A small multi-label image tagger, trained from scratch: arch vit, num experts 8.
Rows from expert 0 of block 2, named by matrix and row number. Rows with one number belong to one neuron. Each number is 128 + 32 x the weight over its row's rms, rounded and kept within 0 to 255. All counts start at 0. Numbers have three digits each. After the name is the row's rms in percent of the matrix's.
# up: expert up (model.blocks.2.mlp.up, 8x192x384), inputs 0-191
# down: expert down (model.blocks.2.mlp.down, 8x384x192, transposed), outputs 0-191
up.82 089:052134131153098130127135127121087112148106120151133169095131110142142156152207151184107107144123092142103128122115118148124115106162133182133124137192087066153182093106098136120164113097118161131154093068148169108115099161112132132141131165109103192101117148161173072133041094122101221101114142126113179135124142152100141141145088181188135119104093162198151149151167117136091139115165131150112186214123156128116083157135103130150199151073165106103238137102168142112107131138128062114137142158168138142103131107113080083126164168082162161145078105146103115130156180099118137079
down.82 101:143133152147138119102122117138119094165088109130129083146117143100148149114149157185154113136084122165063133109111136104174160061151128104077086135181170101126113155123162119111114101127194144120156168174131136150109129099126130129228093117148166157202127200133117118130125160166098139093063127119143121162080114092091183186184136108132115106090128134122134207132143080128157086127201129085084106088185110100135102148129121158206151081100127137133085100131141115192123142203163105121101121120171175078106145086143127130128127124154100080068128160100156158133123124145118118171
up.83 100:138153097139117129044127157123111116180136126131110153127113106173150139070112131142174145167121118084092116122142121122088139120095142171185158119165133107125132176146086121165106124085133188177161130150118052147136101099094041160154090129068143116161076195217069100072086116108122095075186072073098121072140103122133113103123166119137139182172095163104137137140159169114144100126129124114136130110140114144140152161115108108139141111159121109156116138118168108061122108122153149141158135191161152097147145139086185140160146173130177139082082145143153044148118127108170162162
down.83 099:121103092135110157089156107089164069124117121113195132122145187148126104161133112169106077138165180121103162111113097052179102171112110134162145173109124087152102117142141086063111082083140139095094111139128136110175161153104188205129113152119144158147225104154119105121144160133076157141083161136134151166119174192111176121121091070123106125051093084161052153090143154127132151173165150126152102091151131164110106117160149162163129105085141155166116179054112194138102066094113158066107173129114179173150184187126114164127146126080117082158080123144120135129216109109112150115
up.84 089:116128113124183085104102059115152164154103127122083193099112128122107087159115154116136158124120109154129091089162107125144143144129160182103111153123130157150122142128136158186108140069057079133163166100102098191157177096179098188122197161118160137102184122161153153132154118131095136174198092133137179125110116127128124083126153123151142145126112074124130128028108165152086116111151070141136109095170101177094151172125105127094136112085155155130110065115104096130117127164105127152104118075149148144094114131076177180127141154109179161115206114179109125153139128156161102160
down.84 095:074118107119086110129128083096110133107132158119144049203116125202082091118128157078067058159107106171157166161150111173177191161098149161071093130143122123144110148146128123107143124130150107125117145156130105142185136119150148142172178146155125078143165131083067131035165107092136082120205122131146114164161131110176074102138164206125123138081137055148043128193132124120154062161121124143171124119142113117149154092191158128101096117105193136135124160139095144117085126115145085135188111122091087108116133122130145108153167162120140109075126126154121113152107119151093166136
up.85 101:135133111164191164104151126120131092142097128102134109178174129139102122212136137102122144145095140143128156104105066083141051068141152128166110154154130114129085126159128155133060056072099146135137111132126142106140140130148168133112120159114106098115169102144152128093142137147132158150146126153145105158148208116108151106052085151094126055170158085098117093119167122123146115169101120084156106114083233104138146212120138192165082180130120165141178129142103101133153141086214111133119124108110121117157133151112160127151141125091099136189143116141141133167092132107097168116
down.85 103:131154159087133115111147121129107132093123086121103125114081155101136131111109094236124118083131162125052177100182140103176116168161136134135123140090137189125111093144248158120113121091114151064082130093139090166151093152141098116168101105078141105123136118171133116104156123112170096155115155176145120103179149131116145184149090110144163146107147154167097121105102147133126216125093105155143157126140090116104159092110110109131153139107118096157109152025142149141065142083150143107103113074109072117102151136136047127104164207117178158112148169101153164138095095085122140157
up.86 106:160098177093117078114142068156182124156094144123103110170155149126159114085122151143136119103161079111084165137133117120133090091030141136136169092159077142120075086099177120211094137164093157101139101112135149108106167134131164192088177135097080140111176158143140097084178191134154054151151080139142165113093072161170121178165118234123138156129135160023117159147119068138167133104071140149105156150123221144144114111129169106080116128106119143159209115225102106133126131150145114132120160114113150139138079113149127161153141118140108169183118079131098111104123125124181153117
down.86 108:170124173125110142096186131123136110119160059122156070170196121200173132163152111113177075150101145147063083158099130176090141069175095122172140115127118120148197087085115085103103093161173112128140149121122074153096153115127134076184071102174093143152095113149133105110164152104130124178183161135094120191116146130105060103139115128149113133110127160175190111096110162105038168136135142157205123131116128114121115187107156028156205144100155138106080136148139131162185116135101166154126128112093140106135138145209105111093116127149139066191115128214074156167106174116087112121
up.87 101:139137098112150127150164158109098124076127085087143144014063119106121118093113136146161193151172079188162135132135127118182145181123163130122096102118172160136077147138102134127153150033112163076142117121130104142104074131157161163157122145110092182139133130139124179135113092123098120112090146174145130150085145185121045082092142124082157173116075102111129095139030108125128106125136086114157132152193145113133130157138128120141143170162137135120163147127100217098164149141142164116121149157123094173169109155105186126142149082168132154119101203171151147129142107171174120134
down.87 103:119143153159189125108097173066121076115181151165128158176117100150122175172177121107106158057143120100092154134167174132100136113109073139129175132150095143171172080147089124126132114131144160075129124138144160109149163078170132085165113140117166102057080167136148121175070126078093118177108162090097133095123113136160160100162093180100109152139139124171167168167140114144119110171099110132156149124080148129138136100057105131097084125117122085103113090118125103149079100168134078099126067060132122085134158077092156179168154143123113148168166122090131137182158130123124113107
up.88 095:138106068166098166132094143181117175098114123149137127129168137150136132106121155142061141155090163121075141112095148096172160085107137056031168106174135129142169121088116143120134117108144090106064070094086087219106104076145070145095157117111123066116101142163115147181147122074147141130135092112084125117141085170121133076129146184078166146074140149115094164096158132054096133127108117119058108156133118107075101113188117113111105126130126102125088181125241122112184103156150177155123089117103090150096130101105138151154167149166152096138116157131150110148131185144115130138
down.88 091:084129122150097130113091172105160154119195127089123147163101108117073140115139146113159167195188102059152093132163112094146214101127090104123093096138112137165087106134098139164125130144080139145116134156093153078096133164156148132118153178143145172166115132101117098144088149116133125175051124076142165161117092088100118145135081110129156153182121125054089107128140110153139170075119093109129135170159195110169111141143143161188106116130144138065140110104107119197137188151047124109132134121167117092058129140061138103120151067119160161149113152135183204112054067117092130149
up.89 101:077161121109096141147117132142176162138089149120110182141057211130151112077121145151154132083180131145131157073068124129129075182120112115105131085130133157114136205077111086107206132167150110154145119145104109160166068118112176117127123156111109120131089180130186157043119124111122116152168086142132117138152129097094151165130219126150111139095136093103152141143186128058167107120117165115165111142163110113146184114129159090129075054124199072130147103174103119091129113118139106072166139187143140094096134159105116165131178136150062078114092109131149132137129065163112113159
down.89 091:140127128108135172134122141166177132143134145131128097077136104141145151098122116089133132184183089121142094080131126166131159132165147168165060153132063080132101099144089133145114134098169100122130152168139072072132136166127140111134098085080163156144142113134063161140065155134114172124084058146081147097120138165147071145069147193117160123113198156140114144102106141141097150183155077134118134143100131097165112106122148071159124171162187149071116136153120097191107096086127115117133148126124158158148115126135138123110127113150119123176159096115147154098162167179118158124
up.90 105:079104149108058137168182184100152143118106086146173108128112142116121120155171086094116054109160150106109127159098121172048162138175178150138121168087132166157115108149127044158106138097098160134121178129156116093115115193139125101149140078134125121146171116041158143121084099140086149111165104169147172116160162100089134184158087136199056162183143137142104159100143117118124123079097154130189090141126061112095101173112120115136106099153130199156120086026079115114116104179147072106144060114107112098161104163119100155113158086083151162113131143099094145091155128104130127136
down.90 113:096131167101135145127100125093148086105102127117129151098118105086121145135205108162130128175128163147118161058188133071094131138100095139125107150132098182119153168110117174109137123119138188123167143108123084126114100108124139138165149158145139108077130168159132121179130135049097145128120082095158155091064087165123090103103098136078117109114129126130091107151134143125130161132070150156137110073085108092121149127123128061132161093105158124140122105134067109197111104111074138099062149133194120142090113137141082143094101123122134105108101149114125095188102113088125180118
up.91 098:114109097134083068159164107149087098152112190124067097128132139110174138164079074119105097111181115069146141070193175080135158130149138141177106127176097111099136153082120158195141125131136118159079162140127113088155152171070120138119111119155108127124234155136118162141129163098140114075156137137195162099127118124142136138168123145099161132166140100153115195096103150212085117106152105169063125105134091130127119070081136149111091137104116067110113120125181133129151127101128107130166147111149052140119105153106123125113155137128139144226080082158135119162076158124052065143
down.91 103:093103191121108119152100138092115147162119120150122069186121128117140121137101125137149155141137098162154204198165108067142174145172079067071108130074202108195105083225115097146133114163111122106102095097146073107112088094134135151058152116104100115114082090049162102131137127172135122104120138149160132168162160154127123132117143123135170067155112137121101168101140105101127139122101104107093167113116118118133151163151137136141173163105111117180136146176089073129147140100170136166096078149199137099103165163145135156119115151120131046063086149089167109171176147155104138177
up.92 098:101116153090204104141143187145120142155129190128164106097136100119149149054150159149120164082165167085167125176123110056132120113209109108092156157070136108135120122067150142087103134124098142112107139143152148111162150112141097154070139105134156098107157106068188154096113159094179118078104126120098126159115144040088178150145123151110098164088093094087133123140172131145101098129162118182122121066109154126105115160102075085194146110172116096097174172141088151098104091091099122184209123112136083173121166180157122104160146077100131089150139163100070167163136034150210124170
down.92 097:150090104136150124137108083140165104125127149146134106119142141141113147114159073150182113132103124140128126125209129182162163094176138082119139092052133121108116148122114076118161101170123094090096109143122086144141107144186117172098199145091158135165069156167076178128170194141125131080117146075142133100104131215089145158158126087126184167098100122132134070144119124123100152109128084093079073111209149145114121130090173069168141151083167169131145097115147126149139118134077143157118112147124188094178073125094137144133124148128134108229142203144118101142167036104144050129
up.93 104:126088130120120155123118147116119202130127113103137170120155108157124159069143187139059080123095091169169169145037128143105133167050213146175140106113142153155150129154172114149174124148135148098104119135141172131087125136082108123130143123198105117129160107162154169144113127119129096109112154103154136103170055165068072154020122093108119147107213123032139072205147172155120082129142100077150112143141144140097159139126134132123116103054119109192135143129076131111146101050094146216115126128127134155097125148078144091167148155146156113114195162107110145155108197108080122123
down.93 091:121110077063108112196085127086117172124121070162158144099072149107092085133090122058164137190157108086116139200171081067171166124179137174127146137182062155072138152092139137168135186154090142118112175105069183096155132141114140083099144128157128133117125129173113147145067136127131143097141041130124106134128150153195126194070122119167119102128078144157119129196107103100107117137122113165155162162127090110155132100185080138124083102155051171096101147100039167110158142140178125119129118110140136185135170126152098151112105101141078104127122082091115150150115162077145102145
up.94 103:145183150133118113103118147090130057140153170131103141050096110168181126137213174097123154101214141071129128094150059125116074082169126160151059176125135058169076139142090135078124126092112130123161101127160148151154136074128057135152089100114157111084131199111117126115118174142138136116124118175058119150141158127135123135141192157143104166083124114114112084125127114134164130155124186147106106144123106087099154093149116132106137184109116162104141170136123148136173133146110119084113129138115104055159087085160156152173165108118155096123132154175162142121096084159133091126
down.94 097:124124225116134155138085181128139063187117128103135149081088128128123122185125186125127108137152122151154149130160166132163148125140148179111108145072124170147149114176060114174160130099119051156087134156113125147176106087149182136074072069098158124087152123128160112096098121111137100124151119165150197104172146122170190123089069068119169084180155123145086164166141158071146145104171107095148143118121156109118162120130119082184163097103109185110115128108058103166118080084099136157121123086134157088153147071113163185200140150108192090134147117120142186142132107093106119102
up.95 102:147115113126106039086123180127090098113092126138127186113173153104123081173156131162149090142127141149138102140150126196173093145101101144090157111119179093111098131212204151138115189087119148118114094124161157125193140130185148167109104139092073087118158107181120151124191143175122119116106164189162120119200108176123122172140122105125122187128078165148146105087117169156116133079147196110122129151117093091124155135114184121119084089148094083096130118072168155124118157122180090099152091148075142203157087119117146090096117164165137138127131139112099115134097103143084135188
down.95 103:106129103144128110147206129148070110164103125142121117073119132135124176160111111170131115171116106157093130160116118169158182130146123124151088156131119110123115094086094125157075129107126108112136102177146066135057085134179112108143130153133072110083144138134106132106145143125115167105200129156166123095160192147103094134128156130163108148097116089148196095122117126142068148150129115151108138109133128116066176112106193164068132114129118150154110102112106141076106092169128120150094130147200077088124066133121108169136125113142149143149091190120203150086121135146180137092
up.96 101:121111118171127120176088116140086152156140110115063206041113097103147142112154165141110142119151110096127163143145110074116127132107097148163095133112160059111096098238142117122134092136134175157143137162118176150083135112126104151141182093106122119112193128123168144138131137081157140105109014105169102155147163127108079144083130160119137099139175158129135115145114053173099097134101105120091180182088139139128147140117140117136154116138118088182173157165149165132111108154111135157114135094133145157076118123141119139139105137072176154111104100147116094172090119151127124107
down.96 100:079140179156160162117124098125123077059159106109117123108178058141168179173114103127154155089187127160136150160142104106093124160094115093150196102088129140177115186144093150118080150106070107145087128124168096158099173135133148086074131153093146158088050117113153179143103123126112102120188156109127131079144157157155130196155121127112125064129107122141105145120149181169133242072132095165116107128142102103089106145146133170151141140148162182113114141122136105119114127178113072076105126152127106066149104125121139112074120127123135141162142095084152089150123124140091121140
up.97 108:122164084103182086155159159120110139152148166140115121130104154083113130166135087180135136121116141180121095141186139114150145142112108087162147103145102177088122159110089125124131087138076184153158075139111067140157106125160127154154127104109105101105119126095145160210152117161130106118138127092109132129126126134184183072115147122180135144082124117104122139137136198151118142101101088198146174124107176085113109106099158118097146127160134158073098081154136139183145205158087071149173128122150058110057139151128101079072096117160155121125163118090072120136117092102145099135
down.97 103:129104137088188138086170115128190129112121167067062179106092134165173133113116121160145097081121115126147169118127105147058101114100137111113108141101113087140181087104121095147157107132123123181166103072119132090065161110169122176123129104107143130083101073115119166082172161118181225102124150197127106151173104109140134145136150134095087066143124153100178139110146125197107064131094163107151093114103134169104145101178093123162090158116130116073136203101155091090104068130088197137188104095138171126135176163098130077122168125162177137070119178157112191083153211111104159135
up.98 098:097160132116098129033097128108116162173139168130100141217091080107109112154203163135082120113135193098144098087051109091165077139163127145091145139127122142160119110167121179179150148141113062157194106127161132076128134118129129107096108165172144084115096097152103093141158134081118089139138176136173119106128139154147149234162167132128079132129227157122146082086118119102106164117173127101141104114102166125129157186113132115184163099099112122155135137126122100135153159081148151162168147114085157091211132048102108111139188085096104096100103140089153148122083194072094137125
down.98 094:168110141123110134113123103175149062102114130100136118143108158133107142120111119097175110179113126122150162181107110129117138126076091137093129140121012150135161166139158124090155122153192180133152080081062147166138143182135113104118132137140172173140105149141067124133140116131162139152133068146196109095116146150105148128095119100174113114134108153124209152150138130129172096110113140196161141076166106135054087071144113106144145122101164115108102136113149057115149106085090110113109153125098156152114126101093105168138014143143123126165185124180092182102143119088126122096
up.99 104:110118210090136159126146122117079100141138129130179177135100115140115061139135150133102126161099136131176210074087133169121122098049124127144148155170170161125168146166055126134082150150136151170093093130061135071146116140128084109168120097128130128130112178120154133106115108111120150111025161139162101061091135164124032150131117136133139093166094076241122118137153187154175154091172136134206129105160122188138086150144143129167173087095133099078144156126131160137063110159101145097099147126127133138104096114139123086151126139150086185082072124129113161159095128125160109156
down.99 099:150117082188119070120101124109137143155194139111082127149112172178160152089079117150121137083161146093100143075135130148144182154109162154078130106134092157076122101092140158113135148098138133113105155082128147128139100114138095118134159171135090111100132097141135193124142113131138138143139149120103140149145173149121174168178119125106109150166099144146136105101081090088119096136111151103123072160082131126099136147136119154151173136123158163174124095071115127147189150172160134091154164134173151101138135150130101147141092099111174126116128130127126126185101138151125120084
up.100 092:138121097143112151148090164146116170140126139071162175135124112203114101156071135182132168095088079204169167164111145148121133099173116088193120126113118123153128175113165139170151104152120181114133120144113160140212187112081067136108075109148117075094184162057076187146167131140115137103096090118096110107126070100090116115054117135093136184141101073038137152061140146126085159129123091120087123127097198143116123202158085135106130118152170133126187160201109124127095138168142131147074091133114102107186106175142118075112150163099169181133100172131107162193095152115207117126
down.100 098:109172146108138123106165173146076118176093124110111137141123164051133175123142135078151111141100145058109074139120140133166127132135076120122140118127146143194109149095137120113133134098118168138151164083064100055101154118111178059171073162113061131074131101173158126116153154130097202117146154143101138190109142096118124149126122083190138101152153194146149099148062117143111118153175194147103172132148099164162086099162161139102162139117123110153121097100084185125061106107116112096158124142126123166090135147133054146137081079089095126155144104150042136090123160169100109205
up.101 096:167131138221138128130053135121045160080126131154145103161122126152132180133129204134150144062093106081108133080093138104118108176149119100134127151157098136146088159158121088105149098123134107095155132136144105120119137045111163145146073135141089144083136146246089155133084127153118196099178107085126173161180139103085111104156117139145150142126090162165125183110165133183145198118106144137161143137127141201060157164105128118090141122079101180117113146147138156116116129115139161103177105157122153120115090127071149124155112165135132063120191127135130104081107151111110099153
down.101 100:130130152158130128138172131167190155110108205112106102127130163138140150185125115098098167093131113137091118110122120120174094133118081100161089119049120199124134096108102154151082105149079152064105184165080188106103147128151154131154162140093144082153142077115166131065153105142119134088088117110147160135110152151104147086075148145119114126156143116132152156121101092107156157142146163109177068140136114068140086090133105122135106152100101048168178121172148105159109091100114143138109121054170128104093158149129201111083136113104135140107124149110158133096144124109136121119
up.102 089:128096132148085133090072127131096185070129140177148091121117084129110146169132145155123067147135163128068098158175101042176160118125150135088140149100126111117167182149101158164100077116085144069111106107119113066103180119155206112170099132103157145156158130136068149139084077095152135028122155188156129127145138107150123151109165102118095130097202179148082137098114134088139136122092113141177161119166105113140088077143081169101132105161160168124078099113086164087151132169117184156109065098135145123142073098146026115163056134102136141106155129107148137161133079079157143126
down.102 094:107187137141128153083131128176120110175167140144167074100119073114117140166174110139173144064181107123136150082136156139101067135137113208155081186141106129093083120194138156138115112140144136142131176135182135169126038124086108128144166111084136140143103100127167146095063114165105091187152126114129114109156126142141138099137106064089138121114141046117112125101099078149163214162138134135080128153115127072135123122156108115161123093126127160174167151134132122177153145080029088119116163102086099176136127108135161163151085082137128110093142119110072150094142111160112129158
up.103 096:123123162124096101159121167117118162148145118136109099156110114099106119138131182126114060076144140118119175112102101198108132180087153085140128159148116128123096103119128064126140107121124105169090121157163144061160103153157103091166129161135187133124202114113126178126140199110083179126168121091140138114128125186164158140124098119139150154121193058152172118065098111192105064101072145142182114039141169136166123163146075138181102132131112097146139120132162139096124173109102105176120126084191136071149111166098072158147153107118154122126075122112108085208055084088113117140
down.103 106:106103178130138171109038083110146128172180142171179153182136118154122152100146114092142154102138102116093126128110108107145106101109163114152110065142114118130093162143119098170177150121168116064158103124138171125149091116126103139143157189160070162149125121150140104126118169115235114099135075127167097132140097153087156116089109126145126086114159142107110132122075112103109104093103159140146158094110099087123127124127093142176153059078114118108172192078139175132095072101149130119080150142076146116114135081127152151098143153143091108144102114102124131096108154159168202147
up.104 102:107206088230125185086089150128163126135163112106131124096066115075183169139156127109185134156174123135154105124152246168163235066172170127155146144095154132161113175162152066101139142102097090130177111105134117151137148118103131125186131111114091114210109150129074093153153059137143154102151107112139101147165146118156117147101172069092187098074190126133099129119132156109101145108129048150127114084134137138125145068159108098123117158156087156095081146191124125129151113166105175122106102191125099087128176101104159120158132121139158105148136169132072150098152122106117118124
down.104 101:160081138084106085131144102126093118121122144103109144111134155157095130105172172131112106134098137101113145125226185165135119206086074149131078155142132106178119072111122180087187134171163161171143109101064075102156129108159102068103114107131097153086148121178118149097148140164161138086143150132108096152145158111120137084154120162123127137134138129080084143145142139242143168171096091112131175124129207121140092086169103168170082119154074115131113149146156120094123151088132129137060149117134136151103128142174122118156080127105120157126182172121108084073135111098115121155
up.105 092:152111102146119093158173118097088127171119154140146141095098123084183110129059130116121106107156105100091145172164099134024125114128181165157139115075163160110102197132146112133083079151144123157102196128140155106074103175103094157110156156147135128145102078178121110209111140064119071125155116132139052103116138144115095131139096149119136041116054114151158110115084150133084145123094157129106139106124160098141106137204151085121197158125055138149150102129126127172110042147119117119086158076148163147121113103139075122167128152122185151153139130098167072167096139237118152086
down.105 096:130134136136169114146109101129067114131086065214157141199118149158110200091155084098114138160102121109142123149095170065130139176147148147123162109105138125097079125170158165166176108149076150103120159108149134141127159137121121089207113045117143133146085123165069129118127134133151120169135130124142145122132157118170063139082114141138079106143081211139160144152182116126186099129152139090169107097148107129091106078058045140161125068180109087095132091090124108142142142128197128121194085138186128064156170147133109138157179084106091159154083141125083107106199192102125082141
up.106 093:183140128144171137066130130125163102199130108104157113164191126146108101102107163183054159088100123068078158126078145157127055128156133151109153128145139131116168134190091121036065143098171099118129136062108126099137147089136161096081085182151151106096148091065103121128171166123127162112165126144120152161093123104149220084141127052105106112092182101180132177128099151150134153103151212076113102109076138133108149107127181135115128180124106087160124145149055152169099205110117094186167131101098107088172118120166140115104129137114145168177137130157110127161081126139160123125
down.106 090:094133146098091128130154177100072108126098072145171099114177168099172135139143115190150166167109116106162079146157125103129166128122137148110123129113110160176134112105147097132121108081117149143145121174112109100115092158100125115183184126137119139173165124153136153130182109175201122172154151205196122089123119110138137167120080147157172158135081173097090137156154137132115078148131195148132080162182134097134157094136123109115146127151100135070155125060145112102156097114103134113201084114194124098120125048176157076126127097118115083136121107125135114156128110145156150130
up.107 101:145137113173135137109117118052136144113107077154152146190176152134082127162092123139099117120169135085118155114119152136148139171130102079198122166119125159183169144160141152089124146070095152154115137114120106146131142114109122136176126146175188120116140152132102148177179129155128125106129102159111148057167152117125173144160121148110151160179108069134128119100104177119110205165172130115163137186070163160134141141130052109125130134133124110127102114087168101108175179159106103122130147110143094115154124119084109119096155161022121141123117115083014139096165124134145121104
down.107 102:130154130133112171101121110158131146133065170106064117162119112105147096143072096136151142171106157156089099143149073152086198109155157102115181117103098223152141101147183112129091145188107140191189148093142120094121081109170087026079073152125167121052110133149139073116115125195079115113170097097147153149082117078120094102135148133126115134135166111170103091152163125101156121139111147105076143134136162140122161137096106134120127102119135117166112098112061114132104077127139086182092139082136129169145135076089132113118107108156215120101189142126133167083171119116119125124
up.108 100:143128147120117154185209104097111155092146128132112134165149110128153118141132088104126106115116122170165144149108178118145068147090149181106085104110127128124146133133143123164153103078068143084101097133122059083148111083136162123078094133133132135201115092117128154062065166142088145187181201108119120099145094143145093088115163158048150089126122154092113097103156188179107110149136135146117127122069151120088155171132116133104172149168159106166184083108134127128124138112163077102141102156162086143191140086117149031082095172162104066149115080108110115109149130117190064133
down.108 104:056134116095190136151131125131072198112106107128140173096075127174104171139131140114053106105095170134131125086152133114153197108112184155170147106130165144138122144131096112027139183145193140108129130114076115094142112104157137134184113112028147155099145120168092135058161144125184141099113055127144199120099145104145115116178104112186072089099198136186119140164108163174123118161138080168135097141100177126124132116145157139089080119118148045125117141144143131105118101083128145134086143048073115103120148155131071181175153102148172122122165118060178131123141074122096148173
up.109 100:126076193074104138124151118083128048090129122100153145104156148131146159081135158115173083157159118087136107106151122102103087164091126104108174159139140129107155099139117066045105144143074145097133125097152146187098082115066117134141097170161118193106102080081089176154164121122097122122139165146099130078140146170202129157102177091150113138139153149086166112151080118151157109108076101135183152122151148143175159163146127071157031145099141132122174107135140099112196160092148069146093120098185118185123093133158164143167193126112173082161151093117116109183142105131157080119
down.109 096:116148098043156111116165122127122144142133131169112121107115164088101097106112073111100103168141117086107184119098046129113096141100155071123087118093169157161106194159124155156105192150168164146097136106118133130145163121177118063124140136146183135088113121130131089100167192138134123131140143113102078114097123108148226077116080160110125119122115146134102126133111153091168059100112118177117154186148169187062089143116099130071134155154070193114131065123143135168128079122133067121115116092114131187153158115178056153120123168091126121110190088129092140121125119123153186141
up.110 111:168128143027088162144138091110129087154138161179145140118145127106106137148079089156111156141140200151140081112105104083177109194127187068106144110093123157174087102115124138091138136113098165164134080138132094158129079150166127088151122186178133112178110147105118104141114176091100142216153165125098117134090073137141117124128153087162100160130149147075124148166184155062098117121169150130084186116118128116154126144153120140150069089198116098130173133150166114094128176076086070089057133073125146142074130122142111150130110114134132091079146078158204103076174131099162139100
down.110 108:108081111110159175078103158162164125069163146170114160097176114146178127113134114139169109134117106167134122064136158130108160094102093114126170230194091102109086137131185095128136119150112169153196110121164123109119137125088166075172112071135152080175129159164102163162132110178137192136189089135145060121136075136065071141142087163122137165103133106069124182073125146134104126132110117123110130125179149122122126141091131102097094136020195099114080162189115111118125138160106114128095134144132168122093133144151138113127086146100124105184115151110127101093150132141101113139
up.111 099:132204116160139168126142142083142103143134202154120118146141133113084075145101186142123156167135131199112074095183160184107086122167073087103128032159133141105164138150114156135130135096109115047059105146130141127165176163149116169207188123169121163165124093158145214121185124104138159107151157092110087142152132145102093142086106130096094177130122125135162139047136064156137122124114101101126162104180207165144178138130070118150158125101120117121134086137202117139092116111173125169151143122104122163135153129071169129193124182145133118160144142171106079138138093146159171054
down.111 103:139150108129138097105121126122131137101086088190155120105052066142131126134109145128166143135111119177139120168136129082091128104147157134094111146161141175101161086141212171123113163069150103169108101099015156203086129132125159112164156181128179145110171060180074118147124108152119119086097150124023167129110091085112107064137122146121170174137122158177084121117201115079125116127155179141171122139127177095115128164084111107123109094130136150119126134116130139149165131122151124112139088091109125158129157092132087123105086193144172164131114132120180115109121160130207132137
up.112 101:153142166161146107105111129168138068096085122102103082154143192130144110123080156109122117163093001117140099126108176191076155154121136129083142132136140065157137105101146116094089132083138087152206115152147079101108132122166134069154131093112116112123108127160128135124100120122100142138123126138125089180146117096138122173131164149104126095028181137142105118111163115169183107152137138092109111173141090148144154097080186203183131141163093180116137166123153119150171106096102111140206140152095053109134171094137114063130075119120084114128146106124106137148159147115151147198
down.112 098:118133139181093046102127183117110147131124086054130131131141111067203143151152080108150117118153166161146129132161154165138118114131146148098126138162149107125160175128092164177090141115131143110136149130161152136142163124084171175188096171105121126126145120110123145184138063133135193073122115184112082118095106098157197184137181147170099156142045216068137108094161131104159108146133134104127141090178122133125136099117171116066094066187117100075154114178130106152114164122094118123143139178111125072138077130113153115079069128137116073158150158111133099112149122113173116125
up.113 099:130120139128146142102148102099185103132126112105158147100045086216168115186099185153170118141156128061085139117112130110104092167137097136120151136130090155153148134084107094159060100132119121109140138161129097126197076122131091183161138128098106126179153121124156127144140160134137119099058191176174139153106089152134159101127131188123092118208138142158114113124178147106161131094074140076070113100140110183192130119112177158141124104168107134062160144129144128149159096112123147100128153125112157091176129119124112184117104048164125154137122123133145170137108109120117158113
down.113 090:147161156116126062176072116098114157122126216095109100134070141100131138154155159114112114136150123145155114103139113120126089183153225156144032142101109125113128079177121131105168126120159167112132124121202105185153191117139160178170184158130109122128115111079146176133119111102105173103110091121091077204151158111157174133115115142098138152090080123084178170096156126112128069131140105100160126106106147134133099186072145108150176102115109119148147162125085123075114142175103102104087129159090107114136136137181179147127137130140171133147127114182139133132122121142144102129
up.114 091:108147157104107131206062058093147076174158154127090158173127158158026125112136114094201135137120162144126142136141123133101098140070117143079108113167118141134145066130094095156124184097163119095106128142176123084139122154167150086047132067152102108086133144132167130166107142143086137136093099122146138121135128155130073113110123089121104103096095139083155088117106138117086174127153140071074170192062097126125094148094164113195202147105171149082128101147133133122123116125110154167129152216121189086130153125119153079162171155077143109109086142083149125113181158131134076137
down.114 100:109117147164080117063142097144103133116078131107118103152136126170162115104162164143135114096106129152118169070171140180111161105145089158138082149145104185146152140157139166126166090120159074073169079142097204153091142050105160140155110079108132101133154093115105176150143077106126145151150145117131134127161107140147145076108095084130124176114117124105165179120143079089081100144216110185128146151169117163154102122155074119100178127059095158092156087113162176131189146218076109104139127049054087167068117156110114138146115118148133099095123124165084123194099078131153124132
up.115 110:125126146106125115053087120079139108089112144120089127216121189120160123142165066074118110087213129066147159126148184139177127145097146120154120118181115147089123079145100135175169138120170145134172079140121104160170091133140086120080119113153179119078057108108099175085119119129112125143123109152128170142102140119110140127100143161145150126107104105093163112116133185087127156119115136141129111152109123114151141104136130181084148140145153173094130115080167103163116168103165127150036144124130163098109145205083148164119137089139123140150114105155093140087092069108208152093
down.115 108:085106029096172160144197136153149165153183098141125156107084156172105148153154127131173113069053107134168153146163124121084149112152156080104053124123133138126117111097124069151127101133209157090067059161138116182116109092088121143108105089124175106156133157096157134189111186097098104142086138147086110109118105135119120127099090135101114118114079077098125133142103130153132095095155070118135166107088161147128079149102129111133093109159074097193142144114162136114101142168064173091120112110136127145047044133142102112173170175143190123112025131137167142128120158190144111103
up.116 097:175080143152104093117136119118141106135153056130120095186071118184147139122142152104152092147147205172120160131118117139129141120176164120183108117126148178161094171139117116080210079130102154156103110157111082138104193128080168173180118105157120146127116090152126097159114143107172070158167133172164129115094135150109142169182126077115116083123170108064159120195129134106166113125146125169122117156101142107133099156122160162139132098101109072119149078135170126156148204096089072138129094102123148104165127120116108114147123112109105143115160097166160121126126165091152089065
down.116 091:123119139143154107132102128115085134151136129154144176155134104125091147150080093113082126113104084100183103129116072124078124149106161179083090118148085103094106077140133147182164125107132117179181181094131126104157085115126134101182117081074140147167116142128084094148127094126100163101067136160142088079177097114182170165123118163160122123118051129051135083109129146142098101115134099104128185084107139175163076123104087225080119134148106166077167185135146158078164146182129124138121176118126101169130145165126079151185116104134124120178152134036095135117156145103103128157
up.117 107:159049152165147119090127051092124129158087109130102129057189145112170105106126064169111095081068165181093102105148116179158118086131151095148193103084112156097175121140089127135162126139125119124157097111138092134112085112105165187085141046147131170191115163129093135123145176136135173131097133186172142109190123083131093209103134133106159163094157150157109120153099132156122180114105126116096109158094118131139176148069156113121082119127114129106171133174139105096105172126133153172125133146093127056095136136166161095118088157138124111179107101150101133150145155104083154137
down.117 106:137140104165158057109173170165157089146097137180089078158151127149113090142126117170074164119125128149107158149129122122130100132163091117101140122109171126182190125111106108095068145147135156127110110132122112080188056065152165126160143102097148093169084122141126157226144121112110153106131095135096121104179120106133156120169111134150139125116100107098163133136138127068122114179184202083113131115156127155116086151153155118156204188127095160117120144072111142083097087175118091112140121146169106187087166134109133105131126151126136073137120123201096109100146112148132153178